A small encoder-decoder audio transcriber, trained from scratch: 12M parameters, encoder norm batchnorm.
Rows from block 2 of the audio encoder of a small encoder-decoder audio transcriber, named by matrix and row number. Each number is 500 + 40 x the weight over its row's rms, rounded and kept within 0 to 999. All counts start at 0. Numbers have three digits each. After the name is the row's rms in percent of the matrix's.
After each channel's rows are labels from the 100 clips, of 14976, where the channel reaches its highest value: "loudest band" is the band of the loudest frequency at the time of the peak. Only what is clearly more common there than usual is listed. The data: read English sentences (LibriTTS-R). In brackets: how many of the 100.
# conv: width-3 conv (encoder.blocks.2.conv.weight, 240x240x3, each kernel summed), inputs 80-159

conv.120 108:500541510555500442500559500505530500478474546465500421500419500484542461530475500500500501578525500527585500500500635481577473500500469500500475467491514500450486470531510463504500489452500544500599500510500500500439511500509489433517468473
loudest band: 500 to 1000 Hz (68)

conv.39 095:576597455506506500505500494519453500531460500500425481481500490566462551543536500490500446455497500446436496500500500500502391515461500447500522500500500535500353490553503500500539500427511533492561551500482521542508482477500500500500570500
loudest band: 250 to 500 Hz (32)

conv.68 103:464453469549500500512561500554466542500510500511485500555500500517432479610504529459500500456417455444481484506452500508570469478500500504497560476496500500422469500500500426484469533504477500500503380481493500439500500467509535484510422485
loudest band: 250 to 500 Hz (42); 500 to 1000 Hz (29)

conv.237 114:500500500579500616500500500500414500523476500533553492500379495534424526477500476562500548459583529460513480515547500534521497500482521514479500485381512500471537500500455465425500570560444500534438388539483500459477469578534460441572536557
loudest band: 2000 to 4000 Hz (57)

conv.226 091:457469535500500424458597567505500500534552500426619510459463438503537516500500500449594520474473586556523500497429486471500411561500500500546500500432387414447470533555477507530517500467458500463486430487414457530507500500540499535500500508
loudest band: 4000 to 8000 Hz (52); 2000 to 4000 Hz (38)

conv.132 118:500438530531482468500500496553454450501483562629500512500500565500508546500509519502500500482555500410500500500541465557478435473510500500500484500537298416500504488575536500439500500500500500476500503451548496486506374546542450486500500554
loudest band: 2000 to 4000 Hz (41)

conv.45 091:402553500500500500500483500500543421460487432500438500500500500469420500465500472427470500430488453474516500500488439520458411636562500534501505574531472569500471476478522475500500500500510508500471500523449456492500511449459500575500459480
loudest band: 1000 to 2000 Hz (33)

conv.22 105:500521381500500500500452503510538455454546487540456500521420500460594485524430489475500535582500572500579438500500500500440519398541487500465548457500503474462446500538491500443533572500620498576500618512500500456453500500500542425500531561
loudest band: 500 to 1000 Hz (26)

conv.58 102:524500466500513513542455500500527500537500500500500518513500490495551521582500504539512533469400473500529424500571455523503580500498472479497519544500597500507506500505552471405512630500612492502448500500479500481518436500480487525500477500
loudest band: 500 to 1000 Hz (60)

conv.161 096:500556500545395500500558442500426505500500490459460555469520475500582500572492489453500493536512613492500542547479460438507503500500436574500471371500607473450573500500500500488494500436500438504487535517440483500452499449511500455500473485
loudest band: 500 to 1000 Hz (47); 250 to 500 Hz (38)

conv.119 099:498500500500589576511483542500566558526500488502513564621500500505474500509495501496532461522547500500453553498500485442430495500579496500532500515523500529500532500500500437439504500500480554505383519476537486536466535452472500500500500500
loudest band: 4000 to 8000 Hz (30); 2000 to 4000 Hz (25)

conv.160 103:488437500552479460561553533500478501485569430500530481536500482500500500495500487458443489500500500462481596427519546503464591509579407480500512485472476477451500532522500455520482500500467495463573442461482500556542476477500448483466548494
loudest band: 250 to 500 Hz (75)

conv.16 097:491500500585500639507599552500461511500489500546500500436536523523472526517465552422500496513469578500500461436578440474500500500500471465575529500515428541500494500405442500540523523448500500578500437466487512500432500471523524500500625415
loudest band: 2000 to 4000 Hz (36); 4000 to 8000 Hz (26)

conv.171 109:541500500500500427492523500514521500488544500549463523500405569512500434500568500541500510524500536500506406500511500499375516610500500500500520541500522478471493437548498500409537425578549472500448449500500465523501500434537478521535533462
loudest band: 250 to 500 Hz (44)

conv.218 088:500570500525456500423500427640484451434454515500499525566564500447500500599487550489500505500553457486540499481500500500490481500500454509468452500500418555543465512500510472524498555460500507473493534560500493510500500500535500503475467490
loudest band: 4000 to 8000 Hz (53)

conv.201 104:469476461497542500573500566429556532470500500406433468496511500487500519500500468484442499544434434525603521455447442486500518428500513500500525482510448500500548546500449448522500586458516498500535500558561445500500495500394500462475493500
loudest band: 250 to 500 Hz (53)

conv.40 110:555479544500564500542469439527500500500511531500500493472561500576500500500533430467656500549494500500537500554500600523500500500472570542500500541525468465500500500500601440478516436529578413477500464517477541500500500500497500500500500500
loudest band: 250 to 500 Hz (61)

conv.92 105:520500540500576500603500476535419500532500500500468500485499513468535385500459500500462458500513500463500500573454573497529500624553581545408519550508441482504438586570484481495464500461474442408536493468500500459500553500471522500500476500
loudest band: 250 to 500 Hz (49); 500 to 1000 Hz (40)

conv.130 104:500584473505500452591500503482534490559500476512500569432559502500500500500447590464500450494477443516465500500528506500460438594500523500500511587500445500500543500497500434522499514494532500461463432500473449500500449490519500471547500500
loudest band: 4000 to 8000 Hz (44); 2000 to 4000 Hz (29)

conv.17 104:493503418488500500500489500552538500500500536504468518500510575473500420500500579500446500500535500500500462518473484500491500500511402500500558476587500450543500575548503414505500480461500507443528490529512491500484541500516467509373453500
loudest band: 250 to 500 Hz (46)

conv.137 097:500500509500409500447541500482460500500500500427435417466535557579545451445525529500545500500509474500461460500530452399429500539500492525544500500516500532437545490500500500604500500423500489500500495500500543520454500500457526500500500520
loudest band: 500 to 1000 Hz (57)

conv.225 086:500474449491411451465489500465520517504500456500496593443591500500571548451500515472500500527500500573452500472500478452461449535614500495469553500580500536425452553546500546461500500500571500462532500441524429500500500442569548500456493495
loudest band: 2000 to 4000 Hz (25)

conv.235 100:500491500451532500500488469575531598500500462510500500539500500596527500639500473467500456514500322473500500500500457500535495500500500500500501445563438489500500520438629506446500500467500512487562487500518467500515515396557500483500500532
loudest band: 2000 to 4000 Hz (77)

conv.199 101:465596555500479437518500523462442527500500443500484572470520500571500500522500500500513558516447500500520500464460485475500449550574449500475541557500532500500551458571578434575500500385500446502500500500392405536500490500500584500532500500
loudest band: 1000 to 2000 Hz (32)

conv.97 099:487519500550485434500487529466500578500624500500500500544505500500500500550530415444509542500500492479500500585500500500500458520500500497454513500500474510495532457464501523459508556500500394548534499496464500529434500500500500462464503529
loudest band: 2000 to 4000 Hz (32); 4000 to 8000 Hz (26)

conv.158 107:500529467435568551606528489557524517471465466467460505456500551468416487555509508615466542462394500545493472500394500469500500500500538500439454500551528500500500500500520500447674485564560573500500500500500536500500512482634445539506500533
loudest band: 250 to 500 Hz (41)

conv.148 085:500500559455454375500469452441500575500500500500500515539500538500498514500500567500500486500548474500460500509565417481452424597470486482475518503585484510582565500491602500571500491500604555579547463542418514500500420462500458500500564500
loudest band: 4000 to 8000 Hz (47)

conv.183 101:500493569500500500500528527550490500491500500521439413508500476539558500635589501500500400500536458427504464565524500465478500520420500565495500458500516448597500460502500500402500500504500500500500500500500480517493531466446476494510537552
loudest band: 4000 to 8000 Hz (100)

conv.139 099:500500472500532500528536472535500500547500459500451487500500578554500516547500422554528500500500487500500467499500500526500593489428559554500454500500452535500550500500500500500500548460419531448505525495477554500500500410475489500500495500
loudest band: 2000 to 4000 Hz (38)

conv.145 103:573471505536500465500500500500434500494500454544527500500500466500466500435569515472500476481547651508579447500500452500526586500429500506555565414530476466539500522558449500437500500556500436547507456455450455465500500500500500514500513500
loudest band: 4000 to 8000 Hz (70)

conv.185 097:507573522412475468500500500593509500596546500500500543500541486500429500500500453451579465459498461500470500500500612555468430500473500500531527521500546500500500557524478580534464500478428500465503431544500504500576528464500500500461480437
loudest band: 250 to 500 Hz (52)

conv.178 080:500474500500500502477500536500412559500500467448500524480500523500500470571500562500592500461563500437500521539508458534500503500500537597512464482529478500543544500500445439500500500522458510470500500500561430538461571478500500502451522500
loudest band: 4000 to 8000 Hz (78)

conv.24 101:563500564392642509581495501500500532500500465470500448511534516542543445549500500442500453544526500543500500542578540500465475498622527486480565512500501529500500548500465403485445502472500559471500549509472553450490488464535501500500472454
loudest band: 500 to 1000 Hz (37); 250 to 500 Hz (36)

conv.169 094:475538451500480602461500431500464500464488588522500500500500548516447500470556492430466540500500620587513500500500500475490479540452500500526500537500500500500500442471500500546500531451483573468667587500467552500472500510422500522454500526
loudest band: 500 to 1000 Hz (68)

conv.181 103:565429436509453503509500500502404500500534464441548454546500500522441500549500424587570488454546477461500533500418474505479532493500520515542500421451554512517500528500489473402435500500506510500566462500526538456590497598527514500527455426
loudest band: 250 to 500 Hz (41)

conv.206 106:518500480570559506500500500500500563500489542347500500500500480533446443596500536476496500431435477457516431500471433485519492500497473587500500500545500500509500559500500452520500439469425563466500495500505527464473500486523445500497500484
loudest band: 500 to 1000 Hz (54)

conv.4 105:471479500489419500496500500488500525548500460500564500582500435500500500517500456500583519577535454557500566500500500463456441543496493563456518473500490500463500370500506500500500487500459513528500500480500445500500424500465544500407467528
loudest band: 1000 to 2000 Hz (37)

conv.96 095:500492549500414500500447500500500437500500517500558500500500500500470590425502500513474520546500508500500507648490447500405550500442567507496460469500500583434548570500479485508477500500497560541456403500500450500458500467500474500500500494
loudest band: 500 to 1000 Hz (51)

conv.204 101:500532530532467464500499487500525502500564500500448488428500465419531533500501500576500500500567564449472537500495500432468526473529500500468500500472523474500500500533487564422500500500512547536500508491500428526481500584500538567506426442
loudest band: 1000 to 2000 Hz (29)

conv.197 098:503486500500435500500589500545500568500490560535519500532465500500486500458537500500500500500577500447481522500411462500477568473500569500468551500500528535438500500500429556516471457561458500490488493500539578460411499500500500499500575500
loudest band: 4000 to 8000 Hz (67)

conv.203 096:500458507500500499464468500530481457495374500500500500523476535579428500575500550531500581519500587500463471480566455562500513500452470500500460494473482430500439500500500527430467500500514552514592430549494601528540557469544499537500538500
loudest band: 2000 to 4000 Hz (39)

conv.227 103:500498500517571500411492500556491525500528517500500463500500500500508564500546500480466561592481500500555508521500500500464544500538500549467560500438500497500500526533500554498508634500500469487423526418577553500537500541500576500508522461
loudest band: 500 to 1000 Hz (30)

conv.28 091:439522500517500510503517500500538500547500613500500500505500500495500525500500597474397500537503500500488500500500500478518535500487504537500503612500500550517558540524500500464431500500486500500500500422500521483527465520488514441534505500
loudest band: 250 to 500 Hz (53)

conv.151 095:580402464500478551501500457485500431495467500500500381500400539524568500500452500499531554500576506546500500500491453546499482458448500496447611459500592522500503572500490471541493502522551437489437500500578498582495500497600542522529500500
loudest band: 250 to 500 Hz (50)

conv.224 091:517500601457500458480500500500540476500553500500466540414385388500483494459456573500477500512479535482500363500498500557500481500547500577449455570500407498493510442500500500500467500516534500551500504453500524500471518532455500500517450549
loudest band: 4000 to 8000 Hz (34)

conv.140 102:500516458454500534450588500562553500530500544476488525500500437417500512558545470581554581556500500497461535467480552500453459513500455527568500500448541556441500455541482500497500473443500484493500567444539500500500470589475470500457460441
loudest band: 500 to 1000 Hz (55); 1000 to 2000 Hz (30)

conv.123 088:524500573548589500562539500500500518464500500391500500500533501399500500536426533557500500463500500581584553500537500430494500571500546505500468532500500486500526519500484417496533500418479500500558500447464500434521500570499567497500532551
loudest band: 500 to 1000 Hz (70)

conv.211 097:500500500435463513500500500468549500537500500500500518500500490543484463453563490500500508416509490432500556450500456504484500521567435540505476500520500452500583531500563500488500448470462498538500451500422500452562457501493467541526500500
loudest band: 4000 to 8000 Hz (57)

conv.34 103:501522500500439500566521464500544481466500503500525486420525484436515500433499500454505500500582491472500500500574500500499383500515570500552475466460462460534519496500500606500500557480518500460537434516500500508500507376500529504473502564
loudest band: 4000 to 8000 Hz (33); 2000 to 4000 Hz (25)

conv.105 094:500478500500500544525500551500509500443500554499500615552500487453460503500484569498495455509490500528479496529500468434500475467442494505588500495419500468522486500507500500500446468396500498542500500470494520421481453602500510500589444432
loudest band: 500 to 1000 Hz (27)

conv.113 100:416518500500413440500509459465539526471486439500526458582500492535476500508500405490449475594420583487553500508500520469453487538500485480468500500545462483435453499471459392545505473547500500479594508508489576457500504500528432490486462399
loudest band: 500 to 1000 Hz (26)

conv.194 110:505525500445500442542517500500500482562500566500500500563500526528500500546510500464525546500500500475500500500500500499478451500500422500500498450559500523500444520545511545480469424500500500500558517580500540433500529500500579577556500470
loudest band: 250 to 500 Hz (53); 500 to 1000 Hz (31)

conv.5 090:500500500444462500500467492500500559613500485538500557553455560475510556500458509528474501504536500487500507544500527500500476517482504537500500500582569564500574454544518500540500500551500463422500500565524500497507521500518476532500531500
loudest band: 4000 to 8000 Hz (39)

conv.84 091:599428500536500492466572497500500469506454500500500410501500500491500491587452595500469463523485526500500500500500501533513500500475501500500435509500500441448500523500553500562459467500534500500407500441443500441465488500522436527500522464
loudest band: 500 to 1000 Hz (29)

conv.133 094:500536483494500446522500433500500545441500486527500500500470500517500452500456477500570507548478446500465383454513546535500532483585429461512416500500529502500500500547458500452618573520500500500468500500500454480499500535486430571500444554
loudest band: 250 to 500 Hz (33)

conv.110 093:512553513394538541500516497534455500398530500481500529488500526597514500433566440465401500517485413529496471593506487499489464523500500496426448500531483471500500500500500500448500516500583500592494500500500484500500459474533500437500473440
loudest band: 250 to 500 Hz (34)

conv.38 093:413546450538500500556435480543469500484571472500540448500469489535510500500500575500434414500500631526500466500461465512498488490500465524500542438464500478555438500531535520458500500500563500462526405572471542549500503462539596522500500545
loudest band: 4000 to 8000 Hz (33)

conv.2 100:523575478500549494576500585483439510478500434457515559500500515500500581500529491582548550500474435500531486500571500500500475449500469524500560423458428500500500496581500500513500507424500456471591466553484475500500479625500500524514500500
loudest band: 2000 to 4000 Hz (37)

conv.13 096:500500500500456471492541470475426537500500419500520457584416549500439500499567500500500538410441500500584531500482569556489579491407425500490539500500413500500500500514480577464411603506500509449500533561416567446500441500409584500436500478
loudest band: 250 to 500 Hz (48)

conv.202 101:427500549537477515562545500500500506500500531467500526526497500547473540517411500623500532456500506400574500419524531515500500508397500514559520490489595500500529500610483500500500462496434500547526447485500507556483500535500510500500548500
loudest band: 4000 to 8000 Hz (70)

conv.70 099:448500500548500500500488463542400512467424502558532467500535535455500522500500518486500500472556500475500601500500451500509530570556505479542591499500537548557550507500543512500500500436523481520500500540500523551521508449500466500547500500
loudest band: 4000 to 8000 Hz (26)

conv.129 105:550500517450500500519598464528500500599500555534503500500500537525515469572500473538550531452531582553434492550500541478480500500505469477542448500558578430504500500500548459633587500500500569527500500518500535476336462411500527500518500535
loudest band: 250 to 500 Hz (31)

conv.86 100:521429512551500500430485441500435439437516500500533555491474500500489500545431540442413500500500457498500500482552500480533457456500452500495460500508489494448550484578446549463559480452564435495473458569500552490501500500554476551456539486
loudest band: 500 to 1000 Hz (25)

conv.112 091:495586501424426580500543577500417500462435517500537500500500488500443500569490512488531500500426530500500554500500500500500446535463500583542466484464493500500551500500491500434500517457530565419500478580500500542524500437500475497675488500
loudest band: 250 to 500 Hz (35)

conv.189 104:500466534555500511500454500500539476500500465508515500500500448500483603497500530459500469500557613500500471500563516500462500497406506500544540500558443500588459498417518496500500484665429521500522500514431538459516470446495452549523514500
loudest band: 4000 to 8000 Hz (98)

conv.62 098:500454521576442500500424475500500418500500544478500500519543500544502366500497467500500500500460423500456500501454500500470437545500500500449592518500496549500581430457458512500433471500500464473500494467525491484546500500503504500508528500
loudest band: 500 to 1000 Hz (33)

conv.149 095:511464500526500482569539566500500450500458514500463500482525487455500521483500422500494500445532500462500517500500515466500500427440551500500449488500500495549500500522500447443542524402463400500500608500576500447500500533500478524456539474
loudest band: 250 to 500 Hz (63)

conv.164 103:536520426492531383559500534553500559463422533437508477520486450471500500500412500458500506565500550429424478478518513499467428500558591500467564458534461455512441452469500457426543474538500500500500500500481500501500508500540525452500500523
loudest band: 4000 to 8000 Hz (92)

conv.90 094:500500471498550500500500500500474586469500522500500500495480509483500438450500500500539500500500513500558416583421500465500518413527483444478534466500529486483500534488500520500500428509505574531529393547534577500552538500487500500377538500
loudest band: 500 to 1000 Hz (27)

conv.57 105:419500493523403553500426500559495480502517500500450500500500452500500488547417504500479552433523529500522564444500500524529545471482465500499412500500596500483490597570447500457500559541500500500511500569542500479500536545500522553493543441
loudest band: 250 to 500 Hz (44)

conv.30 102:514509479429562431546530489500484500500500483500462500529500522459454447511564540501425609500500460500570500444386525500500500510500493505445552485478500507560574524507457470526546522468578567566507526463512500511544522473587487476496500500
loudest band: 500 to 1000 Hz (43); 250 to 500 Hz (43)

conv.116 089:461555442500568500500526500455574355462575482498535500452473500465483607590500518416431434500500480500500479538500553453441512448500500504456534437495350418500500452414550500500409500547558500500428418498497500500500467500500493500473500500
loudest band: 4000 to 8000 Hz (44)

conv.163 099:498500467475500382473495500441530553533498447500459472500500500571498501546485493500500500500500500420500500500559478453501465537541500500431467535495377500500533459509548565499466477496513500500452509525522500562500500428598521500451470537
loudest band: 2000 to 4000 Hz (47); 1000 to 2000 Hz (38)

conv.141 088:500500500429468534549493500500500500526543405470500405556491533588500500458540500453546486500542500500562574470517500500522560540460500500480562484541359419500500527500505423530500552500500583473414447452442454582500528500498467454562563500
loudest band: 2000 to 4000 Hz (40)

conv.175 097:498582541500500578500521500466515500500558454464427559443490444560500349402500472548527447500529559513582452596451500495500516472507500361500500521504500461544500586500533500400530538479500500457500500537535453500500446500500500500517500500
loudest band: 250 to 500 Hz (52)

conv.134 099:603500437498378621500500483557434546475435500551471452470366480500500442500500529530503553500500500500494454500594523431500421409431447423525543487475564481577500558480500500491547500500500550590500500531500502500490500651554500555500500439
loudest band: 500 to 1000 Hz (54)

conv.125 113:569482474500508408500498535517500500489500483509500582456472500537493498500482500465478436502500500500513454541636480571500500500544529500525500591435595483524436503500485495477520500500500523500500490502500496527540567538594500572500515420
loudest band: 2000 to 4000 Hz (90)

conv.94 104:500500502512500428500482453496500413484500500476478484513573500425548500453583500501527512500500500485452508489500500466500500518500500477536500500493500437571500444489522500540500401502480500421523500468515484534465500500524541531612500500
loudest band: 250 to 500 Hz (40)

conv.8 099:569500500500564411440500500500555492413523500388500500500500498500526500555500455500491498500479455499500507500449500500475508574544500500482500517500398500538500486500560500505498422537500494539500500503500434454435510428414500423513500551
loudest band: 250 to 500 Hz (50)

conv.37 099:528484447447520500452503537500542553496500448500500514537578500539588500500490500472549500434500445489506519468455500493460506551554504500500436500500447500500500528547488581529514486450632500444500514545492566500535570497639500520473399427
loudest band: 250 to 500 Hz (40)

conv.77 101:524518436519531500566551500532500485390500556531474500505500592459451473545500533500500461523500500512521455520511612458431501446508438431500500517500500474559500509450500500451500562500532549500391505599551433500564518500494500534485500461
loudest band: 500 to 1000 Hz (49); 250 to 500 Hz (41)

conv.208 100:511570456471495454435609567464543500512500500500504516500491459500500452455568494447417534500404500502520530470558500552470461663494500539473595500442418462503500500457577500474438500500500500500588500500429351549532428473500500478500483500
loudest band: 4000 to 8000 Hz (40)

conv.104 100:500428500500473563474500522500500500519535549400500550420526467445500455457486510397546535500528500523463413500625506500409553500500525521532500542500525536434465500500500500509438500500391539452491521500483496493441547500536489518606500546
loudest band: 4000 to 8000 Hz (89)

conv.25 100:550500500500500500500455500495392481500497567500524459568506500500500426500446500478500500473500430526556465500500549409500487500500500500500545500561520489500500446500445458468569500500545430500463500500500536546541532500500604500500500558
loudest band: 250 to 500 Hz (37); 500 to 1000 Hz (25)

conv.71 097:524460521500450466500510500537587530566500548452437500502500537486533515493488500538500497536528609549500500584506463500473441442507500551500443539500500512469533444566502555559500534433515517500500500500532556495524507500559500505511434478
loudest band: 500 to 1000 Hz (40)

conv.66 107:523538500500489467566500578500464567487500500440466537521400560500500500500500500500500541500530500500500500479521523528500473528534500500500500512557500500463528500500502466473571400500446447500500464500476451500500475500561500543431500409
loudest band: 250 to 500 Hz (34)

conv.157 112:451477500500481500500500555500500500500500522481473472500496570518481500530455500500541500482574500500557500495518500500500489447503541500606525461500500500500461500469449539500500558553462474500508499465601485560553500500500463515511523500
loudest band: 4000 to 8000 Hz (25)

conv.210 089:499459500549485614423604511500500410554529510500500498503523468500500500500508500524542500452552500500460500500513450500500500415500500500511481550526592472482500500538500500446500535500540515515501500446500545418481500589500504500461464591
loudest band: 250 to 500 Hz (46); 500 to 1000 Hz (29)

conv.32 088:500449529465554500544474514421459500500500477493552550463553509405479566467523500481476500480442500529500399464500500578500500469525500500500500500528500537498500541569476543500465500500500500494500474500500500426520500496423534500500521551
loudest band: 250 to 500 Hz (47)

conv.223 107:500481500500500500500452436500500486500442498500424516482500442521448500504455500500504422500500500439472530561486499500500454500524500500500444543530567500500513500500564433525500449457589500500500500500489566500500500500515498438393556572
loudest band: 500 to 1000 Hz (46)

conv.102 096:500490500500469461500486577496467500516517539512500500462528574500500500512554541500500517502500524587532501533496485500482453500500500542506517500570500432500539445485537477500519440574476522587564624500500484527500500418377500489500421478
loudest band: 500 to 1000 Hz (37)

conv.184 098:557515481530566486500477500431476500433433500500497500572543489448484514434535500410491556529547510532474432568500500552500500504466477447541517581500489412600500483500458456561500455522459500456419443500547498435548500500500500504500536577
loudest band: 4000 to 8000 Hz (67)

conv.106 097:500489500500494500389540566516458554479445512500500476500500500494500500500500500562521500441525528570473517500538500548500500510634462525534500493491466500500504418449470434469446493564500500500500506404463500500572488617500414570500509676
loudest band: 4000 to 8000 Hz (58)

conv.191 090:530400500545500525500469500500487540452446582594476481448478500500393459500503395503517470513419479514421496448519597502485486383500553507500500500500500448500501525446500561506463576500477500500460500495490524544463500550500508500506500500
loudest band: 4000 to 8000 Hz (81)

conv.95 084:435587512516437500511500486500546429532522418500500500442503412503518438576500500411529500500503451403500445500599495473480522531506500501500418500500500490561500500500459500500482465500555510438464500380517552577486447528500500566480510500
loudest band: 500 to 1000 Hz (28)

conv.59 107:520506440558500500600500589538637553500443500500547500491504438481500515506522500500500500512492500500500500479491500489557500500506544500500441500484500448500477531500564548413545583478597469500500500529500500500500500500454511500562553500
loudest band: 500 to 1000 Hz (42)

conv.26 100:517500500519530536511500493473491447451487524474500500579524516500630432445562421500500537500580493421553422500474498500500481454579500548466500458490422463500479500500516528500471547522456502500500500500475484479500486541556522545430429551
loudest band: 250 to 500 Hz (50)

conv.69 106:500593500526500523430466625451521500462454549595506559531500500556484499500500443562498500530467455500500500498474475500467529471531508500489500525500574481507549500500479540468555500500500618500500485534586522463500610498500492473500569500
loudest band: 2000 to 4000 Hz (27)

conv.128 099:530500450500523500492499500540474500503521500500500500455545500500415500406493546543439548472500563473500453466508437399488547613582496500469456500569500500500500490480417467433500423500500448555466529500500500519453463500513490503467500472
loudest band: 250 to 500 Hz (36); 500 to 1000 Hz (33)

conv.147 096:441539529490506500500500507500497500500500421450500500500570485419500508504495500524524500533500508479447477528482427448500411550405454511460500543500501455500466500462500500453500506439524500541500423500614604549500418577450500500500500443
loudest band: 250 to 500 Hz (59)

conv.107 098:551541500414433500522497500481519544472523500530554565500500500547442543386539504590380485541500459500529500447459500570531500500574562500514515550467500441500545500478500515529457451500559500506500442606500500500500500509559500538500500531
loudest band: 250 to 500 Hz (45)

conv.234 097:479438492411500542506500552500452548498500451500465453500441466509469470598450472500559517571462500533500500500508454517511556519500485399500539476482500461500507573449454466473521413446461608478494513500484491500546500500464447500500541503
loudest band: 250 to 500 Hz (50)

conv.6 105:500587477435534500500453500500534457436500517474500493455544500500562500514442519447433538500484500500540456568500482500500500478551500500641500486500459413500500546500512500534440502500467519602421500551463542531500500538482520456418516519
loudest band: 250 to 500 Hz (33)

conv.55 115:500430500532500500581551513548444418500495500558500457521460464440476500436500558500469539453561627500473489647628500509559515500506462548500500500517465445591472500500483500514457379580500500509500552500500544509471536500500425558500516500
loudest band: 4000 to 8000 Hz (91)

conv.7 092:500500515506468460568423500534453500570476500500437500439500492500500483559481532500566500500500454535563447531500450500500442479475446564500500597500503434479500516538500585500500500516631520512523455500543479456474500462500496515596494500
loudest band: 250 to 500 Hz (34); 500 to 1000 Hz (30)

conv.101 095:458460500521522524421500500574453517510500408500425497538544500424535500500500436508500500456500479448516503500426500528511531482417438500500504500500500516503540536500432500468447501519500575510512500564624457500522473494593500500501500588
loudest band: 250 to 500 Hz (44)

conv.239 086:492500535432500533529512500564500500468515500500365530483522489440460490500500477500500566521516500613500534507500500519420531464500500567500500537489448491500518458468454469536500500435504501563500541500542456536438500543500589449500504493
loudest band: 500 to 1000 Hz (52)

conv.80 097:500500412442479642500429500529500500500500492500490508569500477500500456456420448465467498500500537414511500500500500518516500464500500500500472500498500533500503586500500468452500448463516509499430480500503500383500500539500493459500515500
loudest band: 250 to 500 Hz (54)

conv.188 091:500511581468557464440500558500556434533527525520472450434552532446453523450520535476565500529483503562527503500482500500500543570527478510515560468529471489500500495451538500477537500447587432402500520499476500595456500527546557500500500454
loudest band: 250 to 500 Hz (36); 500 to 1000 Hz (31)

conv.170 114:500500418483500500463460500411500461559589500442500489484517518490387500588557441505570430500455450500497500436458461553569469500458500489426500500462540528508474615472490523570454500500529556534475500487498500491532554500468500500575556487
loudest band: 250 to 500 Hz (35)

conv.117 102:500453428500500500500424500500500452463500466543504464408500435440500477500500516514524546468520500500527467468500497437434452412500500500500519530498576460470500500475529471557483430355500500540500588453502471500469470547500500614441500432
loudest band: 500 to 1000 Hz (52)

conv.118 098:500475536509543500500551510442448465500504532489476469487520500500500506462427500500500500500519503500464500536500509434581513546505500519500500500425500535500500500500500576500491500500500495500556562455500500500531589442500500500475484530
loudest band: 500 to 1000 Hz (65)